From a checkpoint of a small image captioner.
Model: 40-pixel images, encoder norm layernorm, decoder width 128, decoder layers 6, decoder activation swiglu.
Rows from block 3 of the image encoder of a small image captioner, named by matrix and row number. Rows with one number belong to one neuron. Each number is 128 + 24 x the weight over its row's rms, rounded and kept within 0 to 255. All counts start at 0.
After each neuron's rows are labels from the 100 images, of 14976, where the neuron reaches its highest value: "responds to" is what is common among them. Only what is clearly more common there than usual is listed. The data: photos with spoken descriptions (Open Images, Localized Narratives). In brackets: how many of the 100, against the usual share in percent.
# fc1: MLP up (encoder.blocks.3.mlp.fc1.weight, 768x192), inputs 0-191
# fc2: MLP down (encoder.blocks.3.mlp.fc2.weight, 192x768, transposed), outputs 0-191

fc1.98 [100 145 144 154 121 146 109  85 126 132 135  73 143 141 118 163  94 125 116 104 131 107 125  99 135 128 113 138 109 112 144 109  88 130 109 170 102 155 133 137 141 143 134 103 158  87 105 143  62 133  96 122 127  85 115 101 136  95 160 131 167 120 127 124 149 144 136 131 161 128 139 126 106 125 139 128 120 143 129 165 151 102  67 158 122 104 147 102 117 128 140 122 106 159 133 126 140  94  89 167 167 117 116 117 122 128 100 164 124 178 115 155 107  95 106 143 113 147 123 101 158 119 110 138  85 140 121 105 153 159 177  83 111 137 103 125 140 129 163  86 103 168 150 166  94 149 148 132 103 136 116 128 135 129 145 183 150 113 117 185 127 149  93 162 135 141 110 134 148  85  93 111 120 157 136 120 135 146 155 113 168 174 120 104 143 126  90 117 163 119 125 144]
fc2.98 [150 166 110 148 134 129  93 102 129  97 141 162 129 122 101 109  91 106  67 175  71  97 123 130  93 142 147 129 131 156 131 102  97 114 135  91 134 118 118 131 153 116 116 166 110 134 140 127 146 153 139 122 148 144 148 140 132 122 131 163 114  96  89 162 150  82 113 119 158 123 151 108 152 106 143 127 111 123 125 124 135 145 132 141 150 138 147 143 106 108 126 156 134 159 134 131 133 147 160 131 161 111  91 118 127 118  94 201 115 104 129  98 149 142 117 140 119 151 162 151 129 134 133 113 149 108 118  84  88 131 152 132 168 133 111 132  86 105 124 116 142 131 149 163 115 109  98  59 150  89 144 142 127 166 154 180  47 117  93 107 120 123 135 108 129  96 154 146 175 116 171 123 173 117 149 131 120 131 135 113 136 115 146  87 147 151 118 126 131 136 130 161]
responds to: text has "sky" (61 vs 24.3); text has "trees" (60 vs 26.8)

fc1.425 [104 109 109 121 135 152 136 132 128 159 156 111 104 178 106  98 130 144 106 108 157 151 112 193 142 102 128 174 110  87 147 126 113 144 140 142 178 123 121 120 114 147  91 106 176 128 108 115 142 109 120 127  97  92 157 116 154 134 158 144 102 133 123 160  96 106 137 117 127 134 153 113 175 114 119 124  76 157 145 135  83 146 123 134 135 108 178 163 141 111 162  96 165 137  75 113 120 127 121 154 151 151 113 118 147 132 167 160 123 104 106 151 151 108 129 155 184 136 117 151 136 141 133 135 123  99 110 129  95 135 134 151 110 121 125 160 107 141 139 149 124 127 114 116  96 121 147 111  93 142 114 131 138  98  98 106 178 119 126 140 103 170 141  96  81 157 155 111 163 170  72 137 147 126 105 140 110 128 151 151  78 139 130 140 120 143 153 121 130 190 123 123]
fc2.425 [137 159 134 159 103 119 125 156 121 167 129 119 152 114 111 148 103 129 150 109 160 124 136 125 152  66 106 105 155 123  87 130 110 105 103 128 104  90 148 100  91 100 158 160 138 125  84 111 104 112 144 143 123 131 106  87 129  72  96 154 153 111 115  88 127 179 150 128 129 170 142 124 101  98  95 158 154  96 146 171 137 190 140 123 155 134 114 132 154 142 157 137 138 180 133  93  89 131 118 121 156 128 136 138 161  98 136 125 124 106 138 102 162 137 118 112 136 150 113 112 160 107 120 129 126 140 146 152 147  93  98  77 119 182 111 129 116 132 124 117  89 123 142 157 142 124 141 115 142 111 101 154 106 140 140 103  98 116  98 105 172  81 131 121 127 124 133 107 122 112 151 128 150 130 104 162 148  73 121 109 120  92  87 127 154 160 127 149 157 115 118  93]
responds to: text has "man" (33 vs 12.3); text has "woman" (27 vs 9.2)

fc1.502 [116 156 152 139 170 151 107 136 117  95 130 135 113  99 158 166 125 124 120 108 117 143 107 144 172 103 113  66 113  91 121  98 127 152 112 102 134 146 108  96 126 156 106 141 143 113 125 115 157 110 197 136 148 136 151 136 122 101 154 160 105 106 161 114 132 107 134 127 134 180  70 144 141 114 127 139 114 139  98 179 138 182  97 136 136  88 125 174 171  99 129 147 176  93 101 156 140 143 141 139 139 136 134 141  88 140 180 144 139 148 133 160 111 103 177 108 136 115 132 184 154 127 111 123 101 131 135 103 115 127 103 141 125 145 103  85 107 143 114 130 147 130 163 123 110 122 129  96 114 123 100  76 116 143 123 148 105 123 142 127 115 119 103 126 112 112 104 101 155 110 141  84 145 155 101 132 132 156 127 120 103 164 112 161 127 126 181 123  96  92 138 121]
fc2.502 [101 130 100 136 151  99  84 120 116 105 105 172 154 136 102 138 137 144 112 121 134 108  85 105 111 101 138 141  81 112 132 140 116 170 119 100 136  85 115  56 160 128 151 138 141  91 135 138 119 140 135 121 134 132 135 115 158 139 130 161  82  99 149 127 119 177  85 114 151 141 112 161 114 127 135 108 110  79 137 122 150 139 117 113  82 129 116 143 145 122 107 113 156 124 124 117 132 197  99 135 114 110 135 139 113 162 107 145 116 135 125 131  99 146 129 123  96 115 143 136 177 136 157  98 128 143 106 110 148 100  94 150 166 104 149 158 130 121 102 166 108 145 172 182 144 102 133 125 131 123  99 106 115  83  95 128 122 119 152 131 100 118 119 123 150  99 104 156 128 102 101 154 130 169  94 142  91 142 127 206  96 146 136 150 163  98 148 148 117 119 126 151]
responds to: text has "sky" (90 vs 24.3); text has "trees" (75 vs 26.8); text has "clouds" (45 vs 4.1); text has "grass" (29 vs 9.8)

fc1.684 [156 144 133 129 145 155 153 146 109 150 115 110 146 154 141 135 125 143 139 144 119  55 155 135 118 141 142 131  93 134 164 114 177 127 138 154 139  99  68  90 136 100 159 124 132 128 102 144 116 155 112 138  91  88 159 131 140  99 159 142 115 166 161 163 150 195 147 118  91 125 116 113 153 105 135 125 110 147 167 118 100 163  98 114 122 109 150 149 154 110 112 141 147 155 135 144 113 160 177 145 126 156 144 142 102 135 124 119 104 114 105 124  91 150 108 142 129 152 123 131 145 137 149 154  90 124 126 142 139 147 151 144 158 153 116  99 134 145 128 154 120 161 133 156 171  65 159 102 117 173 130  79 144 120  85 114 111 107  83 121 119 150 115 133 152 118 126 152 115  82 116 134 141 123 103 130 106 120  90 121 124 121 117 151  93 125 113 160 141  95 153  66]
fc2.684 [107 108 135 134 163 145 102 138 113 102  82 118 101 149 150 130 112 105 143 132 109 123  99 138 131 146 111 120 146 106 113 103 121 103 125 133 179 108 112 151 176 119 112 144 132 127 111 120  65 105 128 123 190 168 155 122 153 136 100 113 104  79  69 161  99 134 114 147 112  91 136 157  94 173  89 114 154 115 112 131 154 110 129 100 160 121 159 109 112  96 121 121 118 136 107 126 106 126 145  81 119 163 136 134 172 166 132 136 132 147 157 118 174 108 168 102 123 153 146 128 111 109 139 135 150 135 150 106 146 144 130  68 138 113 114 127 130  94 118 165 152 103 106  79  88 112 124 111 141 147 134 131 159 172 156 157 136 149 144 102 145 106 135 147 144 117 138 110 111 106 124 146  94 120 121 133 114 131  94 104 141 111  87 131 163  93 133  73 154 163 121 152]
responds to: text has "man" (31 vs 12.3)

fc1.756 [114  96 131 128 141 113 140 139 133 155  71 115 191 123 128 137 146 130 146 144 127 121 125 134 130 133 138  93 180 145 141 117 119 125 155 124 136 153 161 143 169  91  61 150 162 127 122 120 126 100 152 104 163 127  64 107 128 166 115  95 150 128 116 124 128 103 176 123 154 116 118  85 123 149 127 147 121 127 146  68 103  93  99 147  98 105 141 142 131 112 158  95 135 129 104 127 115  95 102 151 177 109 176 112 105 127 155 155  98 115 178 111 117 136 127 141 121 126 165 141 126 134 145 146  87 148 124  97  77 130 146 139  91 126 111 113 165 125 134 158 120 115 113 126 115 132 126 131 116 178 143 116 111 142 113 169 163  87 153 115 127 126  94 110 136 154 135 141 135 108 177 132 151 129 108 127 109 143 141 143 103 145 114 140 187 115 125 120 172 155 111  86]
fc2.756 [136 150 140 174  95 100 156 122 125 137 154 113 123  83 104 173 138  84 132 100 122 153 115 137 117 134 178  67 136 101 110 107 111  85 113 139 172 122 114 131  95 158 149 129 134 128 171  87 123 151 146 171 134 133 125 123 121 139 108 153 110 118 128 102 145 101 137 164 141 115 182 111 157 132 142 131 153 159 122 162 147 135 136 144 119 129 119 149  90 148 171 130 123 128 140 156 120 130 119  89 116  85 119 150 106 108 129 101  97 133 144 135 122 126 118 144  97 165 139 136  89 114 145  74  63 116 134 143 116 122 143  95 145 131  93 152 160 150 132  90 123  91 125 164 154 103 140 110 133 106 146 101 123  87 102  99 139 188 131 170 150 147 115 133 124 107 124 101 160 114 118 153 129 115 128 140 146 147  65 106 113 113 140  97 172 115 153 152 145 145 125 115]
responds to: text has "sky" (89 vs 24.3); text has "trees" (81 vs 26.8); text has "buildings" (42 vs 10.7); text has "clouds" (27 vs 4.1)

fc1.141 [155 145 176 110  77 138 129 132 104 107 120 121 142 112 104 102 107 125 131 134 107 161 126 170 132 133 142  83 123 157 116 128 125 134 150 146 133 146 109 154 150 134 136  99 129 124 128 152 111 101 174 110 191 163  63 115 173  98 122 177 114 100 138 127 126 120 128 151 141 144 128  97 115 157  94 124 117 126  67 100  99 127 102 139 103  91 124 139 124  88 138 136 134 124 172 115  78  93 143 113 134 133 133 149 131 114  92 118 151 180 130 129 144 146 107  94 148 117 171 168 127 100 101 137 140 118 200 128 153 152 126 136 103 154 125 133 125  87 157 121 166 132 152 104 113 101 116 132 113 139  99  98 107 139 132 139 119  88 155  94 138  97 100  85 141 123  98 111 123 131 149 129  97 113 157 132 164 135 159 134 162 126 117 173 158 119 118 154 161 126 116 123]
fc2.141 [108 144 141 110  90 122 103 153 102 111 123 134 129 140 127 146 135 141 138 136 128 117 118 152 143 135 117 144 175 131 156 114 112 139 138 114  65 118 113  90 179 119 161 154 115 139 129 128 128 114 126 146  96 176 139  84 132  59 116 147 129 101 148 173 125 155  96 140 116 135 157 151 134 121 104 114 135 134  98 162 100 144 144 159 160 145 181  97 181 104  99 157 110 122 169 154 144 112 153 122 137 115 110 153 123 103 154 140 137 108 131 102 139 133  76 128 115 137 104 154 122 152 147 124 175 135 132 146 151 186 151 114 108 111  97 145 128 121 113 107 107 119 131 169 159 133 127 140 118  98 120 117  87 143 118  89 123  98  83 125 134 136 145 194 102  84 107 101 164 139 105 155 103 118 144 115 120 144 126 160 112 165 144 132  85  91 103  98 150 113 102 127]
responds to: text has "sky" (61 vs 24.3)

fc1.626 [125 115 148 140 135 118  83 119 134 127  83 126  73  99 122 141 130 119 107 134 138 122 133 171  97 125 101 114 146 132 161 129 133 188 148 126 158 137 135 137  99 108 119 159  95 115 101  83 125 123 134 156 126 144 174 170 148 101 142 157 113 146 163 117 110 164 101 123 125 141  94 115 179 119  95  87 107 138 133 128  91 118 117 121  96 102 149 131  91 156 154 158 142 143 122  83 117 151 116 106 149 152  67 152 156 125 130 145 113 171 113 146 114 155 124 145 136 109  87 118 139 130 101 179 137 140 104 123 141 103 112 164 130 142 119 119 113 150  90 136 140 131 121 137 114 148 132 152 142 137 145  72 110 108 109 172 128 136 172 156 104 119 109  99  91  77  95 142 162 125 164 108 125 126 109 111 147 125 162 196  79 126 124 141 155 137 132 129 123 132  98 126]
fc2.626 [120 115 122 143 132 126 115 149 111  97 103 113 107 132 131 143 119  97  87 178  79 123 105 118 147 143 113  86 187 103 135 124 136 151 119 146 122 115 118 113  97 120 148 124  95  85  96 116 135 181 155 108 141 137 151 139 123 141 150  86  97 177 145 142 111 148  90 113 131 133 140 164 167 106 147 126 129 128 151  97 166 141  91 120 101 119 123 151  73 159  83 157 110 133 141 147  85 153 142 111 137 111 141 168  80 152 124 183 145 103 126  95 108 142 123 124 116 110  92 124 153 113 139 123 143 171 164 121 154 143  88  97 125 125 103 104 147 126  95  96 120 134 129 110 143 157 107 145 134 126 108  99 134 130 171 130 155 142 103 182 138 112 158 143 148 140  91 127 153 169 166 134 159 138 113  77 138 140  98 147 148 121 141 116  96 146 112 117 127 131 121  89]
responds to: text has "sky" (86 vs 24.3); text has "trees" (72 vs 26.8); text has "grass" (33 vs 9.8); text has "clouds" (29 vs 4.1)

fc1.695 [156  76 150 127 138 131 142  97  85 132 141 155 139 113 125 172 155 118 169 144 150 110 192 144 123 129 115 159 111 106 122 118 167 123 123  81  81 110  95 129  66 150 163 122 121  87 121 122  89 105 119 106 127 152 136 133 120 112 134 147 123 112 150  77 140 152 120 145 116 119 108 107 145 137 126 135  96 125 118 128 114 162 136 138 136 113 155 112 160 125 135 120 129 147 117 104 137 135 117 143 142 120 128  81  90 163 129 163 123 117  82 144 125 142 111 109 159 123  85 135 169 126 140 154 117 145 119 109 127 154 138 103 157 111 128 117 115 106 118 127 102  96 186 111 139 130  97  90 112 116 148 135 181 132 150 122 130 131 143 107 157  90  93 117 129 142 138 105 128 105 102 152 112 103 154 130 113 142 181 109  91 144 128 152 154 106  78 110 187 130 110 200]
fc2.695 [129 169 114 168 135 142 109 126 169 165 129 126 137 187 150 119  98 160 163 149 123 128 118 156 101 166 142 129 174 105 117 137  83 132 132 164 144  95  76 131 148 112 133 104 154  92 151 134 133  85 105 129 143 147 112 145 102 129 101 116 125  95 128 112 138  95 161 164 121 144 152 114 154 162 109 120 157 177 110 108 143 116 118 124 142 123 156 104 147 123 144 152 134 139 112 109 150 115 119 118 119 154 146 165 175 169  91 120  99 129 168 124 112 133 124 125 119 105 114 126 113 128 133 134 148  93 139 162 154 135 138 101 128 156 145 126 138 168 108 166 154 151 124 132  93 179 100  90  75 132  88 122 133 195 103 149 123 100 134 150 147 108 122 100 113 175 109 164 134 134 136 116 111 125 148  97 102 119 106 146 146 160 120 154 124 179 114 101 160 153 136 136]
responds to: text has "man" (31 vs 12.3)