A small image captioner, trained from scratch: soap at rate 0.003, 14400 steps.
Rows from block 3 of the image encoder, named by matrix and row number. Rows with one number belong to one neuron. Each number is 500 + 25 x the weight over its row's rms, rounded and kept within 0 to 999. All counts start at 0. Numbers have three digits each. After the name is the row's rms in percent of the matrix's.
# fc1: MLP up (encoder.blocks.3.mlp.fc1.weight, 768x192), inputs 0-191
# fc2: MLP down (encoder.blocks.3.mlp.fc2.weight, 192x768, transposed), outputs 0-191
fc1.34 110:485502496495493526537462538480479450521446512478517499481464520512475509468477537527568496488507445528579547582507508463441497485509500472495575470523509476476526508482498481490503481488514529490509527517522502489522523512470458539458493490512492518494475526511484487521504493513495515496474515508495529493480512523524489489522507510478476517488537459499502500486505499464519491513483464511492492477522514537502556508467494525465474506501537524495484500512500525531490508559489489500519523474472487503520490514533476524476505505549491472493519520520497489491553540486488476523
fc1.35 092:457484504501523490522534503475512501479543496528476465486511523477525463511550511492517493478529501482466475549515502477495531483506497485506496516473504467527533508519525497459500492508488548480532483510483482544460490462455543505506475470485448494509509467511535486509457508486494477535488496521457477484467540520555490515481499515480538480485518537453522497532479503530513482534517509539487478494527459488541498503428513478490531479547512499490468468535484479501480481513506536470500489486525495526498487566532524494520494483466526502504521501492507474474477449516506524451
fc1.36 099:494506466513472512505559497506475529575524493518491493484523494496500487454503507519507515527511507551477498507456498538489453477469531519494515518470516543440511514480483460483517485495534544482466494502518518530474530500513511459518493547485461532505476488510504449487517455477501487496507459499460492507510553537505490501498464496503545486568455573510471485494506490484527509466548512497523496485508500526462513508501507536490494476504468492501485534509452507496541464442498480510506490488530487478494507496499467484481529495529506503513488501512490530492524463536489490500
fc1.37 086:475514500457534521501501485505545503465490480515466506466497493566495474478486465493465522509529529473513485557550534472504458475531489488467532524480463471508529524463497501499499551496517489514526497504503497486490520508469460537547490491503488482498485499459525487509518473512492547510486501473511502492487523499485520494505500497487483520487483473484573473496491516490458520473483471470501505464548490477496515520518534519467514497546514468447513508492465509524479547438510539510538501512523490540484526453501447509486499473525503463512516535471494517501498479523473468531
fc1.38 099:515492509489475513478453595554512480526477546500476514562518507552499535498525514498483542530496520479490505490485508502498540506500471484515511520451491521488529491513496499552502530521494516539469513492490477486497501502491521502511527487505507557521530508492511518490513495527487536478460504519492457497461557454535512499486511517489476482454497525490543487521471488477458475500482498516494547493508480494480495482458503536537513490501489500507449475558472509525546463497457504502464483500477473474497508458484500486475465505489486502476544508500501488493464509456528477509
fc1.39 098:479502488493517498532459490508511501471479510467501475504520479531492480479509495540496512508498459469508503488528494544496522520544534505466538505487494508538493498503512508559501492498527483487516474515474484507495536491491503530506472504505470524505464462517504484494511485475481551469514476523515509512450520496518512510504507548503517517495550515505519481467500498554531512524434508489502532449505488549531518515505493544465504532505507537432486483518504536509485506515486487507493516521470529494532534484505504531462459513458466507492452521566543513475539502495524421523
fc1.40 103:510517510488521527480511502496488473487493499489447494528489520507500538482500465500519503545474518487498479501506518519505452511496543475473516513491499491478501506498524470477471501557475488510499533592464495481525505569508496515491523528506504443465485509470525467518507489550482510491501483499489463565467512481498511467503478513517513467478477511544513485490485526526499557453476528528523514484480471549523492480496504502462499477518485525468450472467524440484504486506481503526470478540497515492537529545451510491509506522505521478520502507477494519531472514468465487478
fc1.41 110:513479519514521511527476501505496452517507448489469510490524497501501536486519459526522533506500503490497503481484457495506462541512552505515500462489509552463540510496493502532514461512526466470518455546487466520499529509471478480493490491463470549487471522493504533476545551501493491479490514502470486507503481476516491525458485529537473483519492507525484490511488486541465502533496465506505489542468530503501497575487513526524473494508494470517481490528494468458520486523470553463494456462504505464511452507434491499473517504518454459475488499526478496524510511492511475495
fc1.42 102:487484517496489532490519520501473479497477512495521550499535501462523514506471485525518496531516528488501535519502458520504498461490527470526457535475509488492525524524507486549461507488527480509448527484476476503549509486501528457510502576486488498525475500482466522505486507514505503488468515479471507532538496484478510444483499479497471489470484530468503510513514516498459425530548530490491478509488516462478507537499565521457497436533498502478559481515483528488494510516480475504521505488543541495495509509472476472509520532487526503499464472521480460522487481502460486505
fc1.43 105:493476512453525501483454496515516480504526491456525457481503507488533528501541510513508485536461499500540470511456531505461518473453523477515495515481477462523498497517524473484504500507512494497509491523532489470536556497521455514462512484515505517517495487509447488464530527553466539455531490531479534504558499509489559512537491523521510501482461494517478495516494474487498503480526535532523525565495542512514489506491436496519487525496494509513495512540490493471518527539465515501502507515534507483477496488510504481467529491525532434476501468503456479497538492520505495498
fc1.44 097:470514462560526518525483492485488499513492473503540508476529479535471546506492516495474509506531479457497523475502450522499522498484515504461512498494479491569511478552493519500448528490502511488543498465507490465499486535493537493468521540487451469506511445459486500524524485516516483474486475511535490497462480528495495497483505459467526520456463474434491512527484447518489456504484515487522504503468523493514495533471522515519485518535505561455452480505502523500540492488504530525519536498493505547473516508501519518504493503488475501519509531550499512469505472513485499488
fc1.45 081:493517480529483461468493485501514519447476510546426491479494515496459477547507470502510522474500546455476493536511504490500531511511480516450503518473509520484482493479527538493486529511516535504476462484493537516505515558515524479463528490482518488476537482542517496527505537510458475499519492491483503533451532502523530545506500512479516469499514500505525530493467451490473507537510490524477479496435475477514497480480534491520489482475492515485451510535515537492456457527477520504496528487479542489525474471505535511526503542482513487529540488543490510484527481522491485486
fc1.46 107:519491519519481477496546539500492492523538499465527486461511512522496485487500476535541427516508498491466497503512523490496506470510522504476494497477475464490482458453501476453522513518529496483505530447509508478530484472477511455553548481541503490532516516500512449468486525479473461526497500515475478461514475497478502554498506533481535520528511515492476472507505499479535526492547529494495521479525514502468511491518511515543528529469501529505564465491455490482464499451512515512528492555510524505487499494548507488466503515508483497496517468441483499463496471487524490515
fc1.47 089:483537486498535483495539489534495521475457513482538482533513498506493540538474504511512456498512513494495468512447517546488458536533492516486500499543486486473501543488463516515462517510478491494503504533536478488493532464518478500515514510476548523505502531545526462496503533529477538517490502517455470493490524551482481514508540523529495480518508536525534482478520520529511514498453550528474521480531519538496494515527538521478502497486533535505561509495482496489459509475520501512488514480498515474494496494478455509505513485528489475507473513510476495422502494489441445524
fc1.48 101:513473496513492511466510483509477525434479501498521497515540463500468477487471519508519519499492483534510470515481559544480491496495523508446498521550519492476511479502482478485537461470507548503523477454502545495458494504501511531470473536509504502467484494512492462517537471488496460463514490516510468481485498488552473476462499488532523470467513542489485475446493523547515525526538473460496518523460479508495453499494509462480500488490508535532463508531457521448489472516524506521505514502449508526514541473466503501529533473496494523473501540495477506488479496514487517503
fc1.49 096:512542455490517513528526501469523460536471496519520510525491496518452500506550493533516489479495515502463497531505461488471550499525521523491498503504494497489535484516508514473463531517539471530475474460498520501518476505513478484502516466521488454515510510521543497496534531492517508496495482509510483499439505479481485475484505505501522523493492524499506521514486512538493539475447496499507523469513518515569507503488496505506480504519548497501476477450517490532526505513473508497469484537434532511501461500487537489516458493527569525530490431494510470552531549506471472475
fc1.51 094:479510486488511560494442468524498544514514478518509478501512524458533462479471483517478508537526506461446537491550546482445516521529595507498484517489520500510475515497501528466522483509508498453507538478485506478521525484491483541515460492498487544481479478512480477489513478505492506521477480497534492497507493486533495525491497506454460554510551544510509497499510510511497500456508510476492474491504496512511455525529463482476496517508504446479503483505513496510487515508465483466501479490478467480497516538486494532478502521547527540529465479489552497530502494529490516516
fc2.34 117:485482471471526470468470538558554494496545502482506515516485499532481478485485525523479483462507546502473467478513478559479477504481532507530507546482514516515529520494509514483481500525494516477463521500490455502551536482556499533491488497474528457527485522515479534517483552540476508504488529502514495506527522491530499525521508505528491484535462501457488489509492478509540512522531464537490511443519522518491515488555492544495517516499496494524490495538505527472486540514482484464440505520462529509475517505523473461458550506505525525507497498505526505490489491468533508505
fc2.35 085:550521552530485560471458505475463485543519495475498507502510492483518495514466504478487535548462523492504486487514472500510468520501507507528479474524468472467476482537551515521524514454547509535467484514502468484533472512562495531509487520510494524526514543495525524497483529502514520475529501492513496488530480468489481492508482498446498504520488485528517469519520505501533485486487498464528477493497501501461484502526513464494490496528478490467523521486489517468505439519491488515437487525473473496504503476464474532521477502482511481468451502474472494443532538450475468479
fc2.36 094:526487482532527535489480452504481470507503483533519505464434498526479511529516536501522442510537454478491482496479518498512499489519492525513548533486479519471503517488490477497469510510461511492557524524452504492515532484455488497466479501558496510516497506509481504512478471495523532546522522466508529524503472469505541516469509501551494556441472458476452494500491523499517514490491486483508525525471489495519539488517532505476542496503495503452487520529518527517500489519487476546510490503461441494459490509485502489538501482507508466506505513531522464489535516495550486489
fc2.37 093:483480538530484496479521517517497497514456489527488486495461503481552505513494531438530502471471509465518496509475475515519512481481481485473451499447492482452511493492476508494516493500496509528529489484490494465486458505503475483552518464492483548502515524477465483477472517511508502506475493508490468552460511489487524465525452511539490440525570493522510517495503486522503481513517550494437493511464529523535517518540511494486494504474516511507525515535496514505489517473495483534519472461532501504490524524518486479486504514479485546474576482531521499453492476516518525460
fc2.38 099:445501483528529495493498496488470529519520520492524491478491496463516522492488531496502505486556481516533521521516459514498501507492518541464498529513482494467510461476471524459480495491455468495465519542512479518475515514495533514453446514488516480497519545484495509478479493516444500485513497478480500479444488484521497498567511480511511477521529495501461521500536511514499537491481538506495499515529509512472526511553481468489467490532533485489508537431529493505451552452552480489507547517470491488455501517511455491530485495484487495505517511537464524545486492481495506490
fc2.39 100:459548465454517508462469486513475498500530453507534456498482495505490528474491460537469551483511518520507509512471477483488502505526509497513513544490478488452486453451506507514478490444495519528499481525516464507513487556514514505504555549448491516489515523469523525549529504515487494513529500513498528493447449484459473492490490465473510481538516474467485515504522456503515514472512494512486496519502519523503484500521549469532531489524483509526526472515531510499473495502484487477487521501507496505469507514497514521527537516514455536538486520449554514519498486531463499506
fc2.40 102:500519536480496496467485469536465476493493485504482484557524495512531485484524472504511496469499505497525548480492489486509544533515534501475451468524502495487497510525515553485501515483493524488489519499529504504454477494529526434508529504525526536556491536523478500499519486501452458532508468458512582486497458513453476503512517506521525505491519522491469476522502496519495479515471492492519503516513507484503434526467491522514548498433491488512490524472514520507510491506501479493486493547482491452501520479468490476466499466540511447533472481481489499501518478454464504481
fc2.41 115:497509534445504516510503508497502528490485572507520500524488505501476525475484539505489497469454485505514504517475520461501526515524478502433505478522513477527537485504509537513531512493519483481527513516524468447487518517489486464458509537567529481491492492530526497481498449478464510491482453506483498519456496497484489486473503472488502552489430530479492512511464524562519507518528512552524509488502501482513508486460503497513560529497517491472534464497508522534512516480497502493456527496485499542524529467543536467478460491489489501503479453496512531514508494516497497473
fc2.42 090:535521476473538508504500519471527495457472443474478488514461505508507486478520458487501485473497507491474492540493488479501508518523541468458470521507533484541471526513558486491534507509496519477532461529519544508488508510514462522481466475528529532455535508534474485486574505497485484478501497531477478475486465517490521503529460476512540483515456457528504510470539489479493513485526460507526480480513490512465513473531496500478533504494484479495514462483503520535484493471515515470493480480494513520443509479558523492485488461508458529538467514511528505494504492538495544517
fc2.43 112:515498475521508496458568495474501478493498529553505503484501498497485488522485510483487506531546525442520499532473473489496513546554491531471562530527504472546494521539504499481498488512508497482516543479474494512498488471484459472496514525520494507518510495493477521498522503510499535488479483493518457529426550518463494480479473443492482491484519459480559465476483480546495504476468544498425506523524476518483527499466544487515478487531496503477515515498505487523514486489514468507504496517484468471481488502515520506509481530507471507516530519516497449532515545496483509528
fc2.44 094:534539469509461488481537495507489492494469467504499553477512500461506501475464483496487486509501464490476475514465559444478481477495487494523484504504486510479466538491529493508479497510479497479510509511470536497458529466534506516478470494529526493468482555518517484470516540491472490457518527481482468465497466494519499549529492517473466449494500436524528513520500489495473465497532538483476502504487494525449537514535544498511524497478534479501534517526478452482521491496549548498507521474476511474465453509494528531470540511509498488476498492454518476483508508503514485472
fc2.45 084:471517492495484487503524519470460488536539495506548488504550506509499511486525528506502485494534486531461504480508450489508469547489544459549484528502460490512525479486473498472481507500458447492459521497466471484504465414517477463486493514518464466499492494506516509503498472472538503519497518482492488469530537541492472496512464476510552513470483498488486472511513517467494536491449523474540489486542507497514487497465503525476500549524492505525498484475535473550494550521491505517487489480524493487453494512508497484521490532488493495520520466459505470482486434502479499502
fc2.46 109:509511524500474533497439447513529454511502481499473552503548510476496464498441495498498552515447504519519496486504463467507516516496517508498497491521552505543524487529506479492509499469498542520510480514489458508507487545543526521515483512503507557451521506512493513540508442518510487510482493468491492513561501477529510506494484487484483510503470524509487554466509493509462473532521454521466503512508544503569518535456497539504489501497499519507467487520510529540488473539551513500504472466505476501531470520472514496519505501504492501523514490496483462507530511523520480498
fc2.47 087:578524494519508518523480494488505546511524491503537489506521473510475546458499467458490508495487494479540540499481448468523517470497509503459569485488503492529500495506495502473515504509473542549468443476510492486514481549460481516480489507462499536462517499480519464480489501481550474471497534478514521497493491475473525521513512496511496512466484500512455523514498511479489441530493503488507479497523476507463517469495505509474501467439496513505513476488493465491508520544486532534549495518525510489515492512533536462509490495510478555529483516473520479550475524504538503484
fc2.48 102:443484532535522491509476485446501536540468477543549531482520509542518472488462450481513523472546502459504522532496499508441502501503494534514521482501508458546489502521491528535483509558473507518479532490499444519466479505537529499487499459482511496543479519531489461504494501536504512519480497479512534498519501506464472460480529509464537526519496505521527497491533491498492520495493526495524492487517451533481505526494494502546542543523503464526506491454490512497515475495521516519474500510473477457484502500493515506499524458523536504530536482473493476475497458485504467507
fc2.49 096:530529540542477519518477459511497532552459487512480497483510513501486504466510508470491497533483511464564506493477498574495470511515547530490507480508514493483509444497508468549499478461483505449510519529507493509460531503490512472516499470535483560512527492504480529497499493490479506524501515503552545461478504492495483500502547486508483519502481520495491535532485483476502489530514474450488502502532494504528511493467496504525479491524468476572529544491547475471484529517515522477495491496504455472519522481526517488552493470484481466481532470504523512465483497476533491479
fc2.51 102:498503499492472458541481484558508494551518480478483500491487470507533445508495471491513567478482500490492535482476497537509513543511513461481522514527511496508488507491492494496490463460481512536521499484508482509501449538498507479492536479487477556476488479534512498474457522474514506548510531492459519508518506519497543516488477497548509532483521482466480525528511540514497528486491523510472497495511512513484479506498455521508494528453535502446480484480481482482464560495455500500463489514444548472515519488490479516459524528513496567503481531488496505545499504520477477517